A small contrastive image-text model, trained from scratch.
Model: 15.4M parameters, encoder arch vit, encoder moe top_k, encoder patch size [4, 4], text encoder width 192.
Training: muon at rate 0.0042, 5100 steps, batches of 256.
Data: trained on photos of plants and fungi (iNaturalist), 90422 training examples, 14.4 epochs.
Rows from block 3 of the image encoder of a small contrastive image-text model, named by matrix and row number. Rows with one number within an expert belong to one neuron, the router's apart. Each number is 128 + 24 x the weight over its row's rms, rounded and kept within 0 to 255. All counts start at 0. Numbers have three digits each.
Before each expert's rows are labels from the 100 images, of 14848, where the router gives the expert most weight on average: "responds to" is what is common among them; "place" is the part of the image that holds the peak. Only what is clearly more common there than usual is listed. The data: photos of plants and fungi (iNaturalist). In brackets: how many of the 100.
# router: router (encoder.blocks.3.mlp.router.weight, 64x160, trained with AdamW), inputs 0-53
# up: expert up (encoder.blocks.3.mlp.up, 64x80x160), inputs 0-53
# down: expert down (encoder.blocks.3.mlp.down, 64x160x80, transposed), outputs 0-53

# expert 24
responds to: order Ranunculales (33); family: Papaveraceae (31); text has "poppy" (31)
place: bottom centre (28)
router.24:173112154125107124099167126171112129088130129132127114105121157134147125105103107105201123111098096105114148147164118120118137115104118138120118073118164143118133
up.0:154161134121121125110139127150133140118112157171138105167089132093103127165150105134155149111175138145112153103105104165103090143129153095107114161105112098110097
down.0:104152119143126109085155141166088090124156162134125123130114113144156115128119152145144161100139113114159157120139138111157124134133125173116144102117126088124077
up.1:127117147153120130139083102141118116122137125081136090167136132128114142147095114136151106194107113080156161147126127119146127118100144087113135142136111141136100
down.1:113136150179137136123149137133147140156115125121106102103148148150158123137098117095113109113133144084118126129099127127162142123121102159078149126119142101174153
up.2:130113131137126123150129134158163146127130124111102122087128105134118140111182138138107131124142168145109126124175120090150152093117183114097166136117113125117122
down.2:140153090140184123171172145135090135145121135173131110099091136102148134124168112182136153103162122126143095112109161104111111103111114138123149138135144135155107
up.3:150145086122117118098121089117106103097109124131142131133124175096121145147121126143154167119129085134082117167091136121105083133136088098152152097129152130137099
down.3:169134126107152118110094150146104152136102091105110158124218124127175095098091083106124131142146128113092161109160145133112187135126163113117137144123143124151127
up.4:142148137092122133160095159105111128088079141107115094135137107098069095094111146149093098102154143150136137111090081141101144114164109115141124125135148099108149
down.4:126113113153126116127097149131144123118107124143140117145144129099155139099142078143125103149135079167141096148105169098114128127113134107153116158103118126100161
up.5:137132093125157151132134097144148143125125117120142179151164122100167111083134095138128144138140124165121122130186134159113124138179131164131161117109127157123159
down.5:118113151117139137145150139167116086106084144131109096113144092107123105138094124099173123147127140092135126094140127153079121130115151155117172115109134130144117
up.6:119108116095132137133089116098126121151088145130120163136128126118138143127079118140138094104109137115076157135104162132140178110145072099148171147126131121133150
down.6:156112101155146133080096185170112158124140136156127095125140116114111137198102139140134150153162088119153109146173149116105121151152121099090160105131097105092114
up.7:150146142143113124137107118104145095176124130123115153166133132154159113101097151128124132146074105126132125135091092120143143157163120108087136127135095151088139
down.7:157157107151105128164093121146090138132174166143152152166137039102131157121112135105121110110116143186137126121133129131158143175105132116120118123127140134163132
up.8:140096073102120148144151145124092146092098118141137122115158116131126122136115143200145110159156138150131124091153077126110112148159140105132095109150124116134114
down.8:163120126124126114109102147096136183122140076171116114106127137163150115129146109138112120154093145114111103157136084141122133113122142136097098139118108110119096
up.9:120136116158109124114083135102095161105118165151101140123136095144147124106105149100123140173121168117160099098106081104081139118150157110094140129146109170116097
down.9:149142155121154148086136130136133136136131143121104112170092115127136149162148121123146122141068114134121125150129120100123101114148102121125166112110123139146114
up.10:147100122110139111125117127102116141128128132135151124147118163193143145123146158100109111118104109148137161189129102153156122113166080123112158162108124109144114
down.10:132119130140113165139132148124102147111137176136162106100170127103112130097144115106150144103172123092125168124124142109092165103134113155136093088121137102112154
up.11:136112166161101165118143106156114125095133113147153106117148116146111185138159154138136126110174116136120131122103125181142099132130129155124158156129112094154106
down.11:157121129085131154103109141101081086110177147068090114114156115131155125148099116172073138090169143121118162122142128124098091148159139143150087119130130132123100
up.12:135131124113172150114117148110093109142108143151120127155120128116130139152111152115114138075140159135111172144157146117106154152179096108130135135162119105131113
down.12:116165135122081165101124104111095158191126123070115106155102180103141103140142116130106132134125111146139122106164144173134113118093123106120126122113171104117151
up.13:138102177127079142121080184122128110102123144124115158105124138145140149154109115135159106147107132112131110066150121099110159101095103107167163130145087170113153
down.13:135063116081133135121136102122171088124058075134200119126139149140069129118097151120111144085115110160145112097124174165148149111132108113130126131108125117110146
up.14:135146092134101108127134124116158089109133154095118071114139100152149110152117127128142174121100158100141117154104158101127104142135099162140073108111119145108095
down.14:130144161129118141127097154138140175140109131096097099118090108157077107156131142109121137128145143115108122156149099115142154111140154135064149176093129104124113
up.15:142108118102119099154136152129118082143111098125132165063123123109090109145117154131126163124138092095110132125098164157070123139138162200089097119139148125111137
down.15:166160098136105110120164159105089163166168126163109153155142140144115116094132136124108150109125166091120110120171132148124115082157127161148154110120141101185127
up.16:104124146121130111141152172170149140137111127144126130128106173162072164088097164094149146118139164084119121135131160113114137089149180143126132122106123121142131
down.16:127170097144129169112115119110165098132132115141120146107157163123098158152166134134160119137101164143136129116114168128099080176101129121104150173090074135124078
up.17:106112124085120141166138130130120128108125136138119168150095141134138156170161148155097100129135091132131144165091122140171095153137103129122139135096129107129079
down.17:158103153131137097119093143126133117140084110160128127092100172158088098146176146165147095138112065144138150125077150149128163128118109166124123135107136140139148
up.18:120126094125130131138119139136130117139126124158134092127126145111127159112156150184137189104079180132115091112147119129118162096145111145159120163122116109108163
down.18:169182160126136110094100147130167123109163141082143105111095066132109138112127085142140144176163120107124133176123177164118137153127154087119094111149154141166109
up.19:102143141151113100142126176183171132113105130180111072130081159119184189126098091167114127127113111113116145164090115146148148140147140150145123153161111122148113
down.19:115158131132118085121171140125148096107110153142175143151171135122125126109129156135146105107108137110144122145092092108117072104117120147113131132139151084124109
up.20:133087149146149132142140094107099087154138134122121139146101117148165094149142079082139105105101115134120133143136084181182114137159140115104099130146136151150107
down.20:121098099138140104120140165126122084098097109173130116101121167133105092109104104128123137113163125141144110165152151132166179092130125135133135127130117121088122
up.21:140119138094128133092154151087124113111113132114080120144121105128092127157118128106167154103140132157084136117117132158144181167107137106185126109099138087077126
down.21:136134133117137110106128127120136101120114134157126121152150152106140111091138068130113130124146165123146104119135126136105152141127190183136143114110151096172149
up.22:118107146158112162154142167124142179101135106094080157118099124152121157123136139115134128155166155115110163147127068150166089146131161117143099128143112108125143
down.22:118157105115134085103157100135118077141125095122111079147160122144104137099089126129139098146158141137091139148084138153113107128126167133181164146120108132107111
up.23:129165150134158134116120097117137144142116141118119116117104132120121125122148128155104120123127164101135119146116107144144162091160151094109116174166174114131109
down.23:132111103122122148134145146140121134171151165116162097135154122163095068120134135130147125186137100108124108134129117114106145165115154143111118118134124122172158
up.24:080086106140155117157136121116154095109121155145132114134117116092154123120126155182117151146151101128112163116118079157148110147113136107129102149137094132111128
down.24:142096136135135138105149175117098111111131134130162133104133131137136132174148157154112106174129142130085107109062150139053118137134142123132104136117117130149062
up.25:084138151132103110086100123089147155131110106082141144141147107081097137145069104121105139117128117097108164129144149154120143136138118111135096129157109130150070
down.25:154145139144140109106135111120146124113138100139147177108107128126100093101142120116137123123165171165141132144135118146106143149134115132154104107170114118090144

# expert 62
responds to: order Caryophyllales (29); family: Cactaceae (28)
place: centre (35)
router.62:142098120173122112137129146144128184139128122102143129167140144147139108147139167147141144095125107101147068135140118121115158103131174127110126166098114135162142
up.0:120106084181123114079125128175131137201174168155123121107165157148133146105120116076164102156123131124136115101106146133146085116117094138167095121118157110173150
down.0:136181095121133134143158108122112133145125122116114130164115118108170150138103176155151157117113109179132145085102110109150163140121123170153134140168125134138076
up.1:103125128131121074139167120135157165147149118089133128121196152142144132078149098130120057112125168061159149095137131142113109095170116084139155120112135111170168
down.1:122153137107136095122113123111203108105125141122109126147181103130131124125119150138134182137118105129124137124094113152149145138155136135126104112119142114169100
up.2:098117157072116140141107133114112144119158111107141134125153153124162143164151161114156108116160115113147165114160126136117099127186124089104136133096155098098116
down.2:152104105144140135155108133122124098113124167150158151149134111119103149153104109158091149117093134141086135112143173143153149131131125115140123144088112163145110
up.3:095103080094112136142111139119130142122106137176144128187142121137162164104116156122148078127105113157137109122116134155159123148140136120144091157112131112135115
down.3:144115114109111139100115093139090123095145117140086144119117111152128106112130128099136141145115113149139103148170134166139143155135169167119125157141132151162147
up.4:147085067121121111144125139153122105133147142167107112153140110111132123123096126107139132132101129121132132126139128097127131096083150143115135100152143107126168
down.4:160108134141117127114138126104174158078113147099171112080136134173118118131166099120134117131115140169099132134131127130212140114108076152157136149167158124182137
up.5:095157157141106127122120135100156120133115118154099141154120154134146123129142079118167116121134133123125132109149109167112125145111134116124127097173132122106127
down.5:131156124100112145109144124072131152112109121137109110140114090135115151176149090108139099162096131153136073127112142073151119111091092101126119128183120115101118
up.6:113129117170138107123063090146152127106098102124135123144138124121094159174098118135140089125129108149161135168142112126139127100167109112142103112095109138130138
down.6:109111133133125101147117168131117097106103107122127116171091082141130103116148140134139153167149101095162141151168123092204158094123119133112135140106115125121102
up.7:128135113152121141132127128104137155102093115129126100121126110136146152133082124108124130120128071128126192173218125124142115150099119141153147114153093176145154
down.7:112106097113126109152155120141156105135138132158137126131112096176124115169148128120093109090111142147163091139136112132124139102173165080095098156166114090175115
up.8:080143132097118096121078064117116122138129118126121109135152165154106132160189110170100114125117157142136142146139131104119118127139042140164132133109137155131155
down.8:136107108097154118113142091121107135147173140147119135114165102116099153136080133124123125135112180149099143131163149093141137157111125086103131156134141090109136
up.9:111117104148126162163124093137126107104134134142104115160141165154150114135141099091104090145087138153144114103144098103110168129104142164081143111113133134133079
down.9:166118146095108118115197128145168079129130130139117117113113123125118096128144159088116156132141135124143104088136119130125118135098143111190118108115110145153089
up.10:137163074127061159121137129109090134147084154153175115158122117119099147107088144146166156150134136144135104164148138155118131142123076172148159116114135103115159
down.10:150144155117122159100141090160161110144079119109168134127103136163103097177101123133131138157145102119122127129118073124141142114127124164123115106173149153115105
up.11:146132098108155119150117085136116113112100092101099145134133123111109128156101187101101137166090094128160085144092151136115114099081160112080119101102121123129138
down.11:112161160147143131147126125130110131141131134156101133104152093143148163135137161140158119149107150188088156115118113126116117128130111116090146195102086122131112
up.12:107151100140101108118146164145123084134156136145127136114108151113101114107159183108121106163102120137113156130089136127101160146127121163134154118081118158123148
down.12:141066144138102119131178111116087118129129116118153197158123152173120136148092125156122146123179104124123135109098138126105160123099147121159132158123098138155117
up.13:118131117102152141172141166147121171144154134107099133123114132127129104145185111129143092082107165172102087127120131123089154121171132142127128123111152165147125
down.13:132149128168121134147182146094143134126136130125151133133105093131110110128100115158111102142125133122092164169139150143101193149140131064142138113120121132131145
up.14:096122099148167158138097142131111135136113103097123142094152190118105135119135160164164108142119101135120153108159123140149110088104159119133143135158094152111142
down.14:151097116141152127124125168107112137147108150111108154145097137115107130135153124138180108118134119112173158132120138132111158103164102129119139110134076124125115
up.15:165117112140143157176105121183120074134142109122117138164135133134161090112150141134062090128120135126116114139113079131131089127113155107113135184150132097108077
down.15:113122170099111134150108123136139097144117124124095097122130125062132128159135169118111092129085159080123168117116131103154137100142133144108143111154126129131092
up.16:122134161128130125136110169124101134139123160117128137108143151121085136152145147163138104151129102096124130125141153157152103137126174109167177131080120111139151
down.16:141116093135065124150079107125138132118137135110138148112115201113131148123087113071135152089133107151086131105103128087122147171155121110135126132103132159144115
up.17:093150166139156125096106135136147150146116123132136155132130144088147101154112174178154173096129126119134120119107138116137167134095112118140100162126141147118150
down.17:139132165140157115151125120096132138128131124104107107125134122118147120167131127140102152115158114119121159150167162106128130123078125123087128123178103145122121
up.18:107150149114143126115125158084169137135147149139132122092132152128132115148153115170126144128130136152116108136096118145122103152131100113110106116161120129126148
down.18:149107127164094128164103142131116117092148170125119123107097120131110137131134143139142130086138100158104145161115172109107134113139118206160118117154194112165141
up.19:145123158093150156111113101145111168093101119132162106102190115123157150146116140098093117140096125143100142117127128115142146093173131082171151112128154127122131
down.19:095192115143087077145112113134119148109162128118157100087119155146133132091131121122158116126135185104095081065115132130126128109148149109119125117137111116134130
up.20:143095107098106146131177133099130117154157101086139129169105120079135137129142118149136149114105138164121121117149150103143126135131177129117078095123108138118064
down.20:140151144159131141119121153081168175116161117138157104108154108156162120098136100142102128127085147143135138105090137121126127094120144136160099155140116156140132
up.21:161165160168094125154155146110139138132149160106155120096151152124084099138149130132140117152119146124116166161155079148141092183128118125151155133144106109118147
down.21:125110139135146098087135147157127158122147102143106117177146146108081099107156144120098136127105110126115122133109071159098152139155091120101140146140170168154148
up.22:173145130163133156159136135121126134121116134133122133127140138111097103097133134144093136171143139144121127089165151080063137142103124095133125132148143117145075
down.22:120119142148101136133110098109101065150114105142119145148104090101171155141179137153150098171100124121112159130144103055130124150138144153108149101111112083148112
up.23:080144097108142112165092154161132123144116103135109097124124127116128135123122142126142116157131145099144118143119156148146176102189118130130159160124143117123139
down.23:120128146153138097102165159104101099156115124113170099137109131105152127107114140107092115140113167083160115156153113107146101120143110144119138095127140114137137
up.24:107125126097092133095077116155106117095157133133139146126086095158161116139145111112136119106138132132130126176157146131166114144099139161212126129102164128109132
down.24:102127167141137106147173149114132153193147123146137159132118190197135115155122137135147120128127106136151167168127155133123104107105166127120121140129134142156124
up.25:143165141149100152143167169075151153119123104142097139134140118146155131131147116129121174132183130133134134143102161180092123166122144176120143118182147113113094
down.25:140156124191161117119068099099129135142131114142174094092088126124142107126132109154130145154184167125154104152146137082125143090147124111079131131115131167138116

# expert 56
responds to: class: Liliopsida (36); order Asparagales (33); family: Asparagaceae (31)
place: centre (27)
router.56:099115106116105144127146104164136108109097083113112090173094106108121123074113136147165114140129127143125156126122100139130119128092121133170133102124072103101105
up.0:140105131119180102127129128158155165109134170156125146109159150123105133133151117105110122134155147128121153171091132113144128052101182139103115155107166147095107
down.0:117101127174147125141145135136120125114111093119173133188120154186154129138143165073174111153111121126104108147156150158107093132139116091159135078093101134137105
up.1:105142150087130149145190160151117136104140135116127088136132060067109145108121163121116104121131092130123097153178135146161109110119133124116106121126139152164094
down.1:129167085133112111120163139084139117148153080156153090109069162103139153114101150134141150152166153143132063156152111111127128075150139136102120119143146159106123
up.2:182109130083137137114126129122141117126141111087116136126114150143091143118155165131118115144149129125129108074123175126143118096156125130146176100088141123134114
down.2:148147129122147128142150120117116130129157138188106079125140115089109114126149122197139077156151112121096138126140111132150133108173093125089165128113127100107120
up.3:141131125142083128145156136136103102107101137082127119113160099107125113129144124117153152142147095146070138119178118096158127105150130146110126102140096079095109
down.3:099121114141112162087129147124146099116145098148145127092106114134126121143095111158108149141128090147147136144189167118110086126151122124098130139151172108151082
up.4:132087181130151079131105104101119099113144147115124129101182129126125087123124083108111151150126173166122107127110098141161098150162086134129131141123114120119103
down.4:098112120084114092118083118110141150149116147130138140114069154129127133073145133129088109151151106123173141097132152148109115116162181160130100137114126171119142
up.5:123137089151097138142180153101122135114105134105162144128102123123145182140121114133118118132136097104143142186122099143135095172127144113166136094111151155113087
down.5:138144147142116133085119144131177145137144133116129112125134138138143168122095142171141131103099150160140131146134172131112076139107131132156146131118127151131165
up.6:152143172117084132126139120104147132134105129094106139143151145150139127178137111127102145136147156186101166138080119145132163139133154125137147092165102110145105
down.6:108111121118147071082173118068143172115111133108135146093142115145131123098116120141081134132117123122127142157124145138079140132102137159112161115087162142152106
up.7:111083101107089133130109153133125091125143131083154134142152134110109158156112123110090120125119150130144140105137112116143105151159169088135056166168105130132102
down.7:106137124137140111148081111156082113138132123117114132128104132160165110106157133156147130147097107107120109120101156120140156132104091138122145084134091114135061
up.8:117110097131120091146138140105151115154091135101122143108100127118137139122160143149088108090099120109116131145106123142131149096134120127163159176106135084149130
down.8:172136145112111147135138123145139109140143120135148092127079115118139103109149094113162127140135129106164100128137084146145131152145162146117111175087143105094136
up.9:121116147122119133144092120182159108129127143127144080116075124136104094127146148124181123155125114116158147123134113132079129111157133109192137106086138129118124
down.9:109133103103111138127134089127175147164116152105130166135067122097118139159176116092122103134155141142107129122134102139130145134126133103130105131145101137114150
up.10:129113109103149110170150119150103161149115087115128111163178163160192119101142125175152151082126137110126190137126130159100106145133116129150130121096114135119131
down.10:159107131144118176097095139110141146144136110139130139116080122101141122165142142105099111158088110143169150175133105129143121142111116123154133098105135098159103
up.11:172123122120132128153122156184103079146123128122104168146109123101098156111080130105093140100135154151120156131129112125112117102109186125116128107127154083183101
down.11:093137121135163140163154090152101134146135114115110091105099107139154094149097131160137136121117125148092139096109108150152120128145139108101108133107176093062128
up.12:124125127121148135139119127118106109095147144131108098120150132102102162083140151155119106132170079139122114116136192188141123093104102156083088136139099170103127
down.12:145109113091123144135134144139146104151098087122168146147075158125178111145137121131105151121127117139095150128106145124161146146105156110103103147107089079103129
up.13:077091094140114186167122115082115138072149155108115115154150192155133141131152101113116119114126120123150110124102091147110167167175110136143134162113124146114098
down.13:125144125156106156127104127120152131111163133156143128139120096130119114157123119134142150147143184145140112101153101143140083091142118135132129144123119087157158
up.14:151131105124103127096109159126106139181104125136126105121149126178179143106145154114155148147123110105122128068127115165138089140163158178117157174118143145097116
down.14:130116088161114129154156155144065127086158128131136149134149118152113079135134128085134142172123106102177130114121152154105109144147126145101119089121135144135107
up.15:206174081156120137110121161131100110137118091151122138152080168131129146143140115113148158145138149124109150132135170107160117062133095127159151103106102108134133
down.15:181130095134112155117111145143118109106169124153127135136112149135168116143120121138154126113124085175173198107097163118081112114086132082109118111127136129122146
up.16:131138105148161123110147113137067153171153097107145123144128118097133147129093185118168149114106105129102131124107101118120163138184135088090116103137124082101174
down.16:147145141104081137145131139129121146100142114113114125185148153136105157139126148123142158166152120141134106125089127144143146116145146157124096093111127139146096
up.17:095141140114101142113113107131123150110145144107134150163124141128139101109132125113188155137127171139107111130084088138146108136122131114144102179099140117139084
down.17:125125071148125123085167149130151083178115077113129141123082150154138083128146161131119142137144130109137161129152122199127116131161134123113134085176137143117076
up.18:109125143140163128144174110099124130126135146174148139145093075177148113141146154144132119147122116131133151140148112117154122145131130122100121194139109095158132
down.18:131117152132163156141128123107112105147124103121120118139134134157116163130185104146115121118071153146174105156116129114092142111156122140146152082124091127127120
up.19:159125114113145128128094136134125142155162104158091123101151150142164174148152109117122114134140142141109160103089100146164155150098106140155143162119101127127122
down.19:147133130147137179124101142164138138099122130108138151172148162132131150111111070101159092145080124135133169133158107131111096154135115109112141102126133133128123
up.20:130132128099126130122076097148147128076107129157157116173103157115135090093142131160134143122162113137120156073158107129137136107110111116111109103093119150125131
down.20:180102114107155093122097126114142124146106106176174143066178145143118116139128115097122108111105152143210149109130139136152149119125120099114135120100119146098139
up.21:153127162096110126107118064115153139078108145127143140135168128121121099165152167106126141113141151127140120132091143156124143161117118163137142177131067140141128
down.21:107133156141125118145121098100146181121135100135083117129129132110101128138119090121152133100122142091172111128129111124131132154091130108134161162126122083127130
up.22:114131145095108088153115140141113108097151127091161089120091097097128141099151126091133138099151159142144131159129173158105108099123081132140108144147154160117136
down.22:115138116122132124131108159109115125110128128100142135123108115128108144164148105132144096153151133119170126059124118088108073129141116106156131186161139161157107
up.23:134110113119159095126113125110133048114180117152120119150134166145139127139140180119154143172146131138129127102098095117143097106141152057145126140145124111113114
down.23:132121119154140139137130140077090114144074114134111105153110116137128112133122144161112142115136109121118134124111027140149126155101158161126136112084128133132110
up.24:119105129086136142183122136097095119163102097094092161081136100114114113171130147168117151143092115120113099086113112121157124131111127109113093121144107148142156
down.24:097087118116087128136132134136149106120108172123164108090142112119111173131110135115137173113088129114122135112159127133124156124115090130141120116115168096145101
up.25:133107130129125138141098100094141112147128105132123098145115165107113123127108161159143071130111163119142088133150132123153084123113121076119113143091138128104115
down.25:160122112080113125124110113096177104105125112129153119113124145158163117147099104136137122120128110118133088142115109114119068123084175069130156177125173107122144

# expert 14
responds to: order Asterales (30); family: Asteraceae (30)
place: centre (46)
router.14:125116118144074139125145107126120168142116108102150151113131108096098136108126133109134124100124168107137147156172125139162143127090089119127121138143191135102116
up.0:136128150131127075132132131104160175171191136119107115136121105111139112149131110137114135096091146130134112095101119130117108122120149150176091111147149122140158
down.0:127162111120134189141092105122192132154177114186120108118113105147130103169129131124121152122136124122129129117163103154164130116118083111147148133123158127127136
up.1:117154102118109159135157163092139140147082121137114082166105073089111116124151118101131106158121090114144102145161148138121171091131151176120170108120069108113134
down.1:105136120132149092112109134143154116135111149113165179113100153114160083112144102127111092149120118099121119128103146168195141147169115112133128130135125159141107
up.2:140133146131076133146111115152146119095158139143122166138155109121130128117126119110129105128155170082128142142131157138141135104156109153144115097128106114162129
down.2:101121113104158187171151124091136152108147122165140101153128125098148147148160098115093121103120145149125122141130146094129134130122147139123141096119144106141089
up.3:159113144109162081109151099105145097150149137141122140138110104093149134115129138110149137124113118172101103136143118152099131147127150141096115128129095082141134
down.3:123165133118109138114103140158139131154173136105105140124123095157141110137149111118136151152148111114120124161117166143204150135125112161123124092111114123153080
up.4:114142163125093111142130162163135105138136086136112141095154131138147127075133098117117146091137160126128121104157132138117093136136139115116133142134118081104117
down.4:120123139083119112154162102169152136097098143151118109072133150096091106092126130108101138168147131118107124156159123103146106134083144124120106127124156131139131
up.5:139142135121126130166087137096097109110175115155122133145120150142134109134131117117120121115143070123106120133110119157135160110120140116142089164101096127113136
down.5:122111096166134154138189101117155158103164141128123112132155098106150167168133132125126130111145152124135139129146160113120135133143118129114097136114121138140160
up.6:102133087098096105067106116118092165144107126129176142122147165140122164144137136148145151154095134114096122140157148164098121130127164112136113161146147160162159
down.6:100084133136098090132100161101148134134132124127122127101120124154131113148127128099106082138125137132114159065117113134137136056135134144086147101121169158153109
up.7:146139121159117134124070120099164154121131113120152117082123145112152130133100116083131117114158114100156116134146140132124142105129159145130155091135101129143143
down.7:139134169124114090116140123153106148103133143132185095118129134117154143126163131106147165139130129089136109133115152119103152151132164132135143156145096129167165
up.8:152125089139092131130125142108120093105117097157108121172180175156102149124127116167146121154147123140116175081146114166124159148120160172121122187140179089148144
down.8:131130114136128150159093123159138123151088147146137126163133129158164092099123134094152180143146110121178164119126162177145100168157128122076126147133140153158099
up.9:126139129130124129180117105135160135137151093106153123138120139119129149138116079140097179126134073142072110157133166099116119163114120119122125164098099140161125
down.9:165148085119098164084138150129068113131160112147152085117159145128125112145110150164131126163152138161116150066099141161096112101125132121157137125068192105128138
up.10:122179157133112144114101168183094166167147102122152098167135088129129130127097125126115102099172138101171136146153151155114073133112114123132121109152127135138199
down.10:113122113135127092132167131117156156130099089125122110110122090155110125126126145119121114135119121094147079125139167146157095131106107104138178106137133117123103
up.11:133157140102091091135164119107111153127140125173131156122132138108119110141166105119088125142118126122117159087120137145160141155122153126115138138189103080112122
down.11:128101077151104160121143181145114148139075112160137082089112154122121154113180104148132125135149102152100160107098104114102126132150139122115167165122124123137088
up.12:123128098097100167133131149144102121099158093159122130151112172040126134140135139111155108127157099172132142182096150128119122134157114115138151134139129131106147
down.12:149128170195136129135124142139186106115101098172181143124110098087126108124128144102121129151146162142082143140125123109143111121123116214123137149135155143151146
up.13:167133143107108118103152125120122121112109176133173152099153138140146119092134114098106158123103140104106114138149114156149096134173122104142127093144145087098114
down.13:144167138136120116111133128141074133090144128182175113157150133149152076116172125127143108148113127113140141117121150135139109126122111134150152142150154168101103
up.14:163111108147129149123098138111120113098105143100115160127162092124140135147112102120136139126130120114096132116053131118125162139144132126121159144116093142112104
down.14:100138143140103184119115116108130119132139102114177175127150144148107111128112104080119182164142129082080125128142106093139132113111131114133137141131149095120132
up.15:106179096092149183124128103117147213173151146103128150153105159155127111138124160128153146158140132150123121142134115184096104168117136137131147122140123143105143
down.15:130108091103085148106136147162136134146075102168110158103119157109136132113096123090120089189115165138161155135149138120157156122174126140136112160119142121086124
up.16:087136118129117135098109136157120143135116109105145128137164133118107141149142110091183125088131133120149172124128108134109140174116105125109142112129138070136130
down.16:147110131126118140092164108139129104169143144078160119119101164107083119120164102116102121113117101115094090136133152130106179130100150159150141129137128079110157
up.17:115156140148130094131105163106112138100144147151145134120121124121122119119119145132164165114110157097121145117081128112123126131100094157143093090125158172148162
down.17:132143108141107146132089172128134117095115076158081118131152126121132140125122147164131116126129140120145067091143145119183106100117119118084121139077099122177106
up.18:125118136113115151128126138126114119128122128142106107128101106157107153130155160117131151094147133149094107089117118117149142108140089098102114157112124176130132
down.18:110113123133160117099193128101121080134098114096105124102133094106135115119100117164107176104155125104111111092109149126137134158124156157152136136062160128134128
up.19:166143180113141114133140180108162169175129137090091104109158106117162117094133144115146142139166128140121129121151124110106142140159066108138134110147127153169142
down.19:151113130124160110151113127121088122144158086111127137141158149129186124118169122140153119079104135136115098130123123157097147163164139098107071137123130133136132
up.20:117152088140116143142149128104103142120118101152073158099105132117104163087136155129140149114159115109108125152131116130116120105123132130175145142139131138095172
down.20:151121125123113145086129138115091107123167084181120078092087122084146115154124085149121113113135121145135128129082153119097115085164077151111136118106137170090146
up.21:101149113101114085099165080122110124143144082139116114140146100052134127127122097116149115078131140157144165162110155122178087154094123138135157135127143096148146
down.21:080118138138137126150119152137128134124160130099099158156114137123152139120161173151107124117166160109083079133132148138154139098116102116106129093147132123142120
up.22:117118133153093053141121127116129149139163122162117129175125122169091135118117139131127162122169172122109144143155122148121090137110145096135126097096120139093129
down.22:124137094139100140126090087146155083148132097107091080131092084092109132078119126147122104092116129132128104087099161100110164117093081160134105135139137130134159
up.23:089100138116119134120094141117114151118141096108175118135142070119070190117149159146106183107136142138142126162125098164134144129116131119088114136166108134126132
down.23:128136147091094143117117106107127163084153137106109129148124114146102128146140122131128116095115156126111148151172121105149130136082139069170131135142106107131112
up.24:112104142164147110142123106104101140129131078110147128131148091135115151111179150121112151137130189110134115100125137115167123086114111096145141126113125131114126
down.24:124084157105133108095147110104162113125118101135105129161159158175148129152108135154102144135124079147091106141144158101108121108159106086131112144118107149128116
up.25:120137139126103144156157138125121137166100136124137090098132106153113137109111132148143112131128133144146130126135112166133129148156113129087128151162166123095128
down.25:124163158096148105151168112135158114118128131127146113111087134131146086138180152104147118147113099139173168134131099152068112088116121097108127117128152132125154